From a checkpoint of a small audio frame classifier: 34.1 epochs.
Rows from block 4 of a small audio frame classifier, named by matrix and row number. Each number is 128 + 24 x the weight over its row's rms, rounded and kept within 0 to 255. All counts start at 0. Numbers have three digits each.
After each channel's rows are labels from the 100 clips, of 14976, where the channel reaches its highest value: "loudest band" is the band of the loudest frequency at the time of the peak; "strongest on" is what is common among them. Only what is clearly more common there than usual is listed. The data: synthesized solo parts of chorales (CocoChorales). In brackets: how many of the 100.
# c30: last pointwise conv (model.blocks.4.c3.0.weight, 320x320x1), inputs 36-71

c30.260:124145072132143097112121126091111173153150132116120128142132097089140130116152151133157146147116065137106121
loudest band: 500 to 1000 Hz (76)
strongest on: note F#5 (93); flute (67); note E5 (55); note G#5 (33)

c30.280:118146151108107124170135127117157130128111118132111115153120130127099116162129132104147152110149128108122097
loudest band: 1000 to 2000 Hz (33)
strongest on: note G#5 (64); note F5 (36); flute (36); note F#5 (30)

c30.116:096166143112081115166126120097151113164166062086094122143149110136108115121121091096145081086095128149178108
loudest band: 250 to 500 Hz (81)
strongest on: note D4 (78); note D#4 (58); note C4 (44); tuba (37)

c30.256:103165096101094181106119122186130146145090111119145179158108224113132091147090140074102129099167095094120117
loudest band: 500 to 1000 Hz (89)
strongest on: note A#5 (70); note G5 (53); note G#5 (39); flute (33)

c30.160:140127090098120116152126136109131137166132088086096145125099096151099116116133139144091097198075103176138132
loudest band: 500 to 1000 Hz (56)
strongest on: note D#4 (85); bassoon (37); note C4 (33); note C#4 (32)

c30.167:105086129096121198120122141136131085116136152118144136114104133128103071152089160117171107112130140099137129
loudest band: 500 to 1000 Hz (87)
strongest on: note D5 (100); horn (63); note C5 (60)

c30.164:158113144160110099140140128103158108133128124140153133095088131093101081123155111098107138121127128139143119
loudest band: 250 to 500 Hz (75)
strongest on: note A#3 (42); horn (33); note G#4 (28)

c30.176:084083074116122075111119130172131152115180172147087157147128164070153142081132114147145075107137119107141129
loudest band: 500 to 1000 Hz (81)
strongest on: note A#5 (74); flute (44); note G5 (41); note G#5 (38)

c30.218:159074133085114124107079110173123137104094141138160092094090122150111111141113121110126155094135111114136124
loudest band: 500 to 1000 Hz (59)
strongest on: note C5 (58); note D5 (50); violin (41); note A#4 (34)

c30.94:063062145136140128100131127093146127096159124100140134122123081106096131101139147127156126099061092099158113
loudest band: 250 to 500 Hz (92)
strongest on: note A4 (65); horn (45); note B4 (29)

c30.105:135144119115095105068126113130127194079129115217126109160134190100130115089167135139121149119160117112139155
loudest band: 1000 to 2000 Hz (53)
strongest on: note F4 (100); trombone (63); note D#4 (53); note G4 (34)

c30.165:071134125109114139127152088072218077105123146183140123196110165178123169085114098123102140126136109134095140
loudest band: 500 to 1000 Hz (77)
strongest on: note A5 (65); note A#5 (58); note G5 (49); flute (41)

c30.70:127130080111156127083124141126132151109097091100105095127164088111110116111155099129235144111069098143148105
loudest band: 500 to 1000 Hz (73)
strongest on: note D5 (67); horn (45); note B4 (42); note C5 (38)

c30.215:091138132139099112089117146166210119097146177092113131139120118148087135140124140112164098130156124143106164
loudest band: 250 to 500 Hz (76)
strongest on: note D4 (58); note D#4 (38); cello (36); note A#4 (35)

c30.237:133132106148123114080165144113082136131164170157125128083141138127121113113125114115129085158099162149093085
loudest band: 250 to 500 Hz (95)
strongest on: note A#3 (91); tuba (49); note C4 (47); note A3 (43)

c30.40:108132160143127132188074134144130098192119102150145132171073122165113091100102062103180109138175150114148137
loudest band: 1000 to 2000 Hz (35)
strongest on: note G5 (94); note F5 (51); note A5 (39); flute (31)

c30.257:151110114138124123147094131127140082137136064119163137118111123080153153115158113164135111160107176140133133
loudest band: 250 to 500 Hz (70)
strongest on: note A#3 (100); note C4 (54); note G#3 (43); cello (39)

c30.273:116131111103095108123140136204182140156121132121112198116168160161090117141098112093151146132136163139097117
loudest band: 500 to 1000 Hz (64)
strongest on: note G5 (75); flute (54); note A5 (53); note F5 (38)

c30.307:087110087151129131168117141103133115189126089086132136105098108124038136149109134118170129159096143164127110
loudest band: 250 to 500 Hz (65)
strongest on: horn (34); note D4 (33); note B4 (29)

c30.203:087135139085096180079095145160145153171127105077071138119101174130108100175117093091133165114094169100154113
loudest band: 500 to 1000 Hz (68)
strongest on: note G5 (98); flute (52); note F5 (42); note A5 (35)

c30.293:155141120127119148113118137065127067162087082197122117161120154085119095141131139116115087101104141192140145
loudest band: 500 to 1000 Hz (55)
strongest on: note B3 (52); note A#5 (48); tuba (33); note G5 (25)

c30.189:129084112126099113156136122130124093142142107134110120083151167116153102107147090119098152112175109139123158
loudest band: 250 to 500 Hz (71)
strongest on: note A#3 (58); note C4 (41); cello (38); note G#3 (32)

c30.294:097093125079135123164131091101196136119122105051091104132079083140180109137135123067193147159148082132107131
loudest band: 500 to 1000 Hz (56)
strongest on: horn (80); note B4 (73); note C#5 (35); note A4 (30)

c30.76:125130147057089139168125159169124135137107109117137148132109130117132100127134119074182114144143157129144101
loudest band: 250 to 500 Hz (86)
strongest on: note G4 (85); note F4 (68); clarinet (31); note A4 (28)

c30.229:132101153143112150116143135122123098136120110161106111129124128157140132163153104149140109129115111135162145
loudest band: 250 to 500 Hz (94)
strongest on: note A#3 (99); note C4 (55); cello (46); note G#3 (45)

c30.104:169076152093150137138111141118162220146118144140122154094098119118107130140145080119119121083133116111145113
loudest band: 500 to 1000 Hz (69)
strongest on: note F#5 (60); flute (46); note E5 (31)

c30.223:153102109091132121106124127124127125120157092102126121108150157141137118075143136164091119126171086111121132
loudest band: 1000 to 2000 Hz (31)
strongest on: note F5 (82); violin (53); note G5 (52); note D#5 (31)

c30.230:125071139156142147119132111116127146121140139131133110125127141182189104085099160140105086069129145130135123
loudest band: 250 to 500 Hz (84)
strongest on: note G3 (94); tuba (85); note A3 (60); note C4 (35)

c30.318:144128147106151103082149098056167108140132063155134127138114158152125106123112124126166103104078147137124097
loudest band: 1000 to 2000 Hz (37)
strongest on: note A5 (64); note G5 (53); trumpet (29)

c30.239:120097127203105134094165137124177159116129123134109115162094132182126099147141127100122117129148083119152075
loudest band: 500 to 1000 Hz (77)
strongest on: note A5 (99); note G5 (59); note A#5 (49); trumpet (40)

c30.316:144110123117102105138116153124096169161115111108154166169083158132103122100110103135184137103107147134124105
loudest band: 250 to 500 Hz (98)
strongest on: note A3 (68); tuba (64); note G3 (39); note B3 (35)

c30.37:088105095144137122150146095150119174112125149111120121110090130081114117125126096131139092093132127178118080
loudest band: 1000 to 2000 Hz (46)
strongest on: note D5 (78); flute (37); note C5 (29); oboe (25)

c30.21:135089102096140145119117112135075160134128086102135162118106107122164121137148110164174155120140104111139097
loudest band: 1000 to 2000 Hz (32)
strongest on: note B4 (72); note A4 (52); violin (48)

c30.204:128126178191094062103090124158118040136109134165122103184190107148119125161129107094151096119105135120117129
loudest band: 500 to 1000 Hz (93)
strongest on: note C5 (94); horn (77); note A#4 (47); note C#5 (32)

c30.28:124181104084112115122146124150177160117140109137118112142099137114143063153108119113071115081119141095128129
loudest band: 1000 to 2000 Hz (33)
strongest on: note F4 (35)

c30.304:111114133118149101144128109088115047151114172095067142176124131125142147146127173102135097146145144110156151
loudest band: 500 to 1000 Hz (55); 1000 to 2000 Hz (35)
strongest on: note F5 (86); note D#5 (84); flute (47); instrument: trumpet (34)

c30.75:078109075137157099174108118121158174114141052139124131046124114128087106179176126139108086055115122097096094
loudest band: 500 to 1000 Hz (72)
strongest on: note F#5 (72); flute (64); note E5 (47)

c30.224:162174103073074113113127149088160144142132153117159122149113157120128127146126135110142095118124136125095096
loudest band: 1000 to 2000 Hz (31)
strongest on: note D#5 (50); note F#3 (37); instrument: tuba (31); note E3 (25)

c30.313:102148135109151113123127157139110134087137123112149118098119093145092082128156179155132120102132101167165126
loudest band: 250 to 500 Hz (79)
strongest on: note A#3 (79); note G#3 (49); tuba (47); note A3 (40)

c30.113:093170091154115107129134124139165162134118124126151129120148127133147107120165113114114123095134115100088122
loudest band: 500 to 1000 Hz (100)
strongest on: note C5 (100); horn (92); note A#4 (68); note C#5 (26)

c30.291:122096109108199079160062147133118156149112093122144164155099112121140129118121111132130109107101122086111137
loudest band: 500 to 1000 Hz (80)
strongest on: note A#5 (89); note G5 (66); note A5 (43); violin (39)

c30.83:145131113107135136131107116178166117162123130113114169159118156122127065117066125082139118139127139133142106
loudest band: 500 to 1000 Hz (64)
strongest on: note A#5 (76); note G5 (60); note A5 (35); trumpet (34)

c30.132:062122092171107146100162136155148075156080124170105173148101157181100084123067096136159130110141194134092146
loudest band: 1000 to 2000 Hz (33)
strongest on: note A#5 (72); note G#5 (62); note G5 (58); instrument: flute (37)

c30.129:086147145110087111088135136130183137101089079117108097104178121123155063094113128125105089142089142118114174
loudest band: 1000 to 2000 Hz (40)
strongest on: note F4 (66); trombone (38); note D#4 (37); note G4 (35)

c30.95:114106149127090110112154143111204104080119097074147132138170093091106093120137090140155093140145106116087118
loudest band: 250 to 500 Hz (82)
strongest on: note A#4 (47); note G#4 (45); horn (38); note F4 (33)

c30.255:138120199093116145164137128108157129131134118118205097136074102173137103097129135132142147108145107142116106
loudest band: 500 to 1000 Hz (75)
strongest on: note D5 (94); note C5 (49); horn (35); note E5 (28)

c30.14:121120162157169127163107149120109134111117217128103115160120128161140107109117105125158122121178143093096107
loudest band: 250 to 500 Hz (86)
strongest on: note D#4 (98); cello (44); note D4 (36); note A#3 (35)

c30.67:112136097143158126120079156144165109167099098158140107133138090151102075112115106076098094154148158116109112
loudest band: 1000 to 2000 Hz (31)
strongest on: note G#5 (57); flute (37); note F5 (34); note F#5 (29)

c30.114:055153117128154156148131087067167140144180103110113122090137098108135093132126130120126129122121142133184159
loudest band: 250 to 500 Hz (81)
strongest on: note A4 (35); horn (28)

c30.59:107157097127176119168105104144060105121103121136147117118133158195123093110122145179143141138110151146182109
loudest band: 250 to 500 Hz (84)
strongest on: note G#3 (92); tuba (75); note A#3 (65); note F#3 (31)

c30.295:113115116111154097077128113146123157098124134100106163144132103114108137119127134133131115109126115139143118
loudest band: 500 to 1000 Hz (75)
strongest on: note A#5 (98); note G#5 (62); instrument: violin (43); note G5 (39)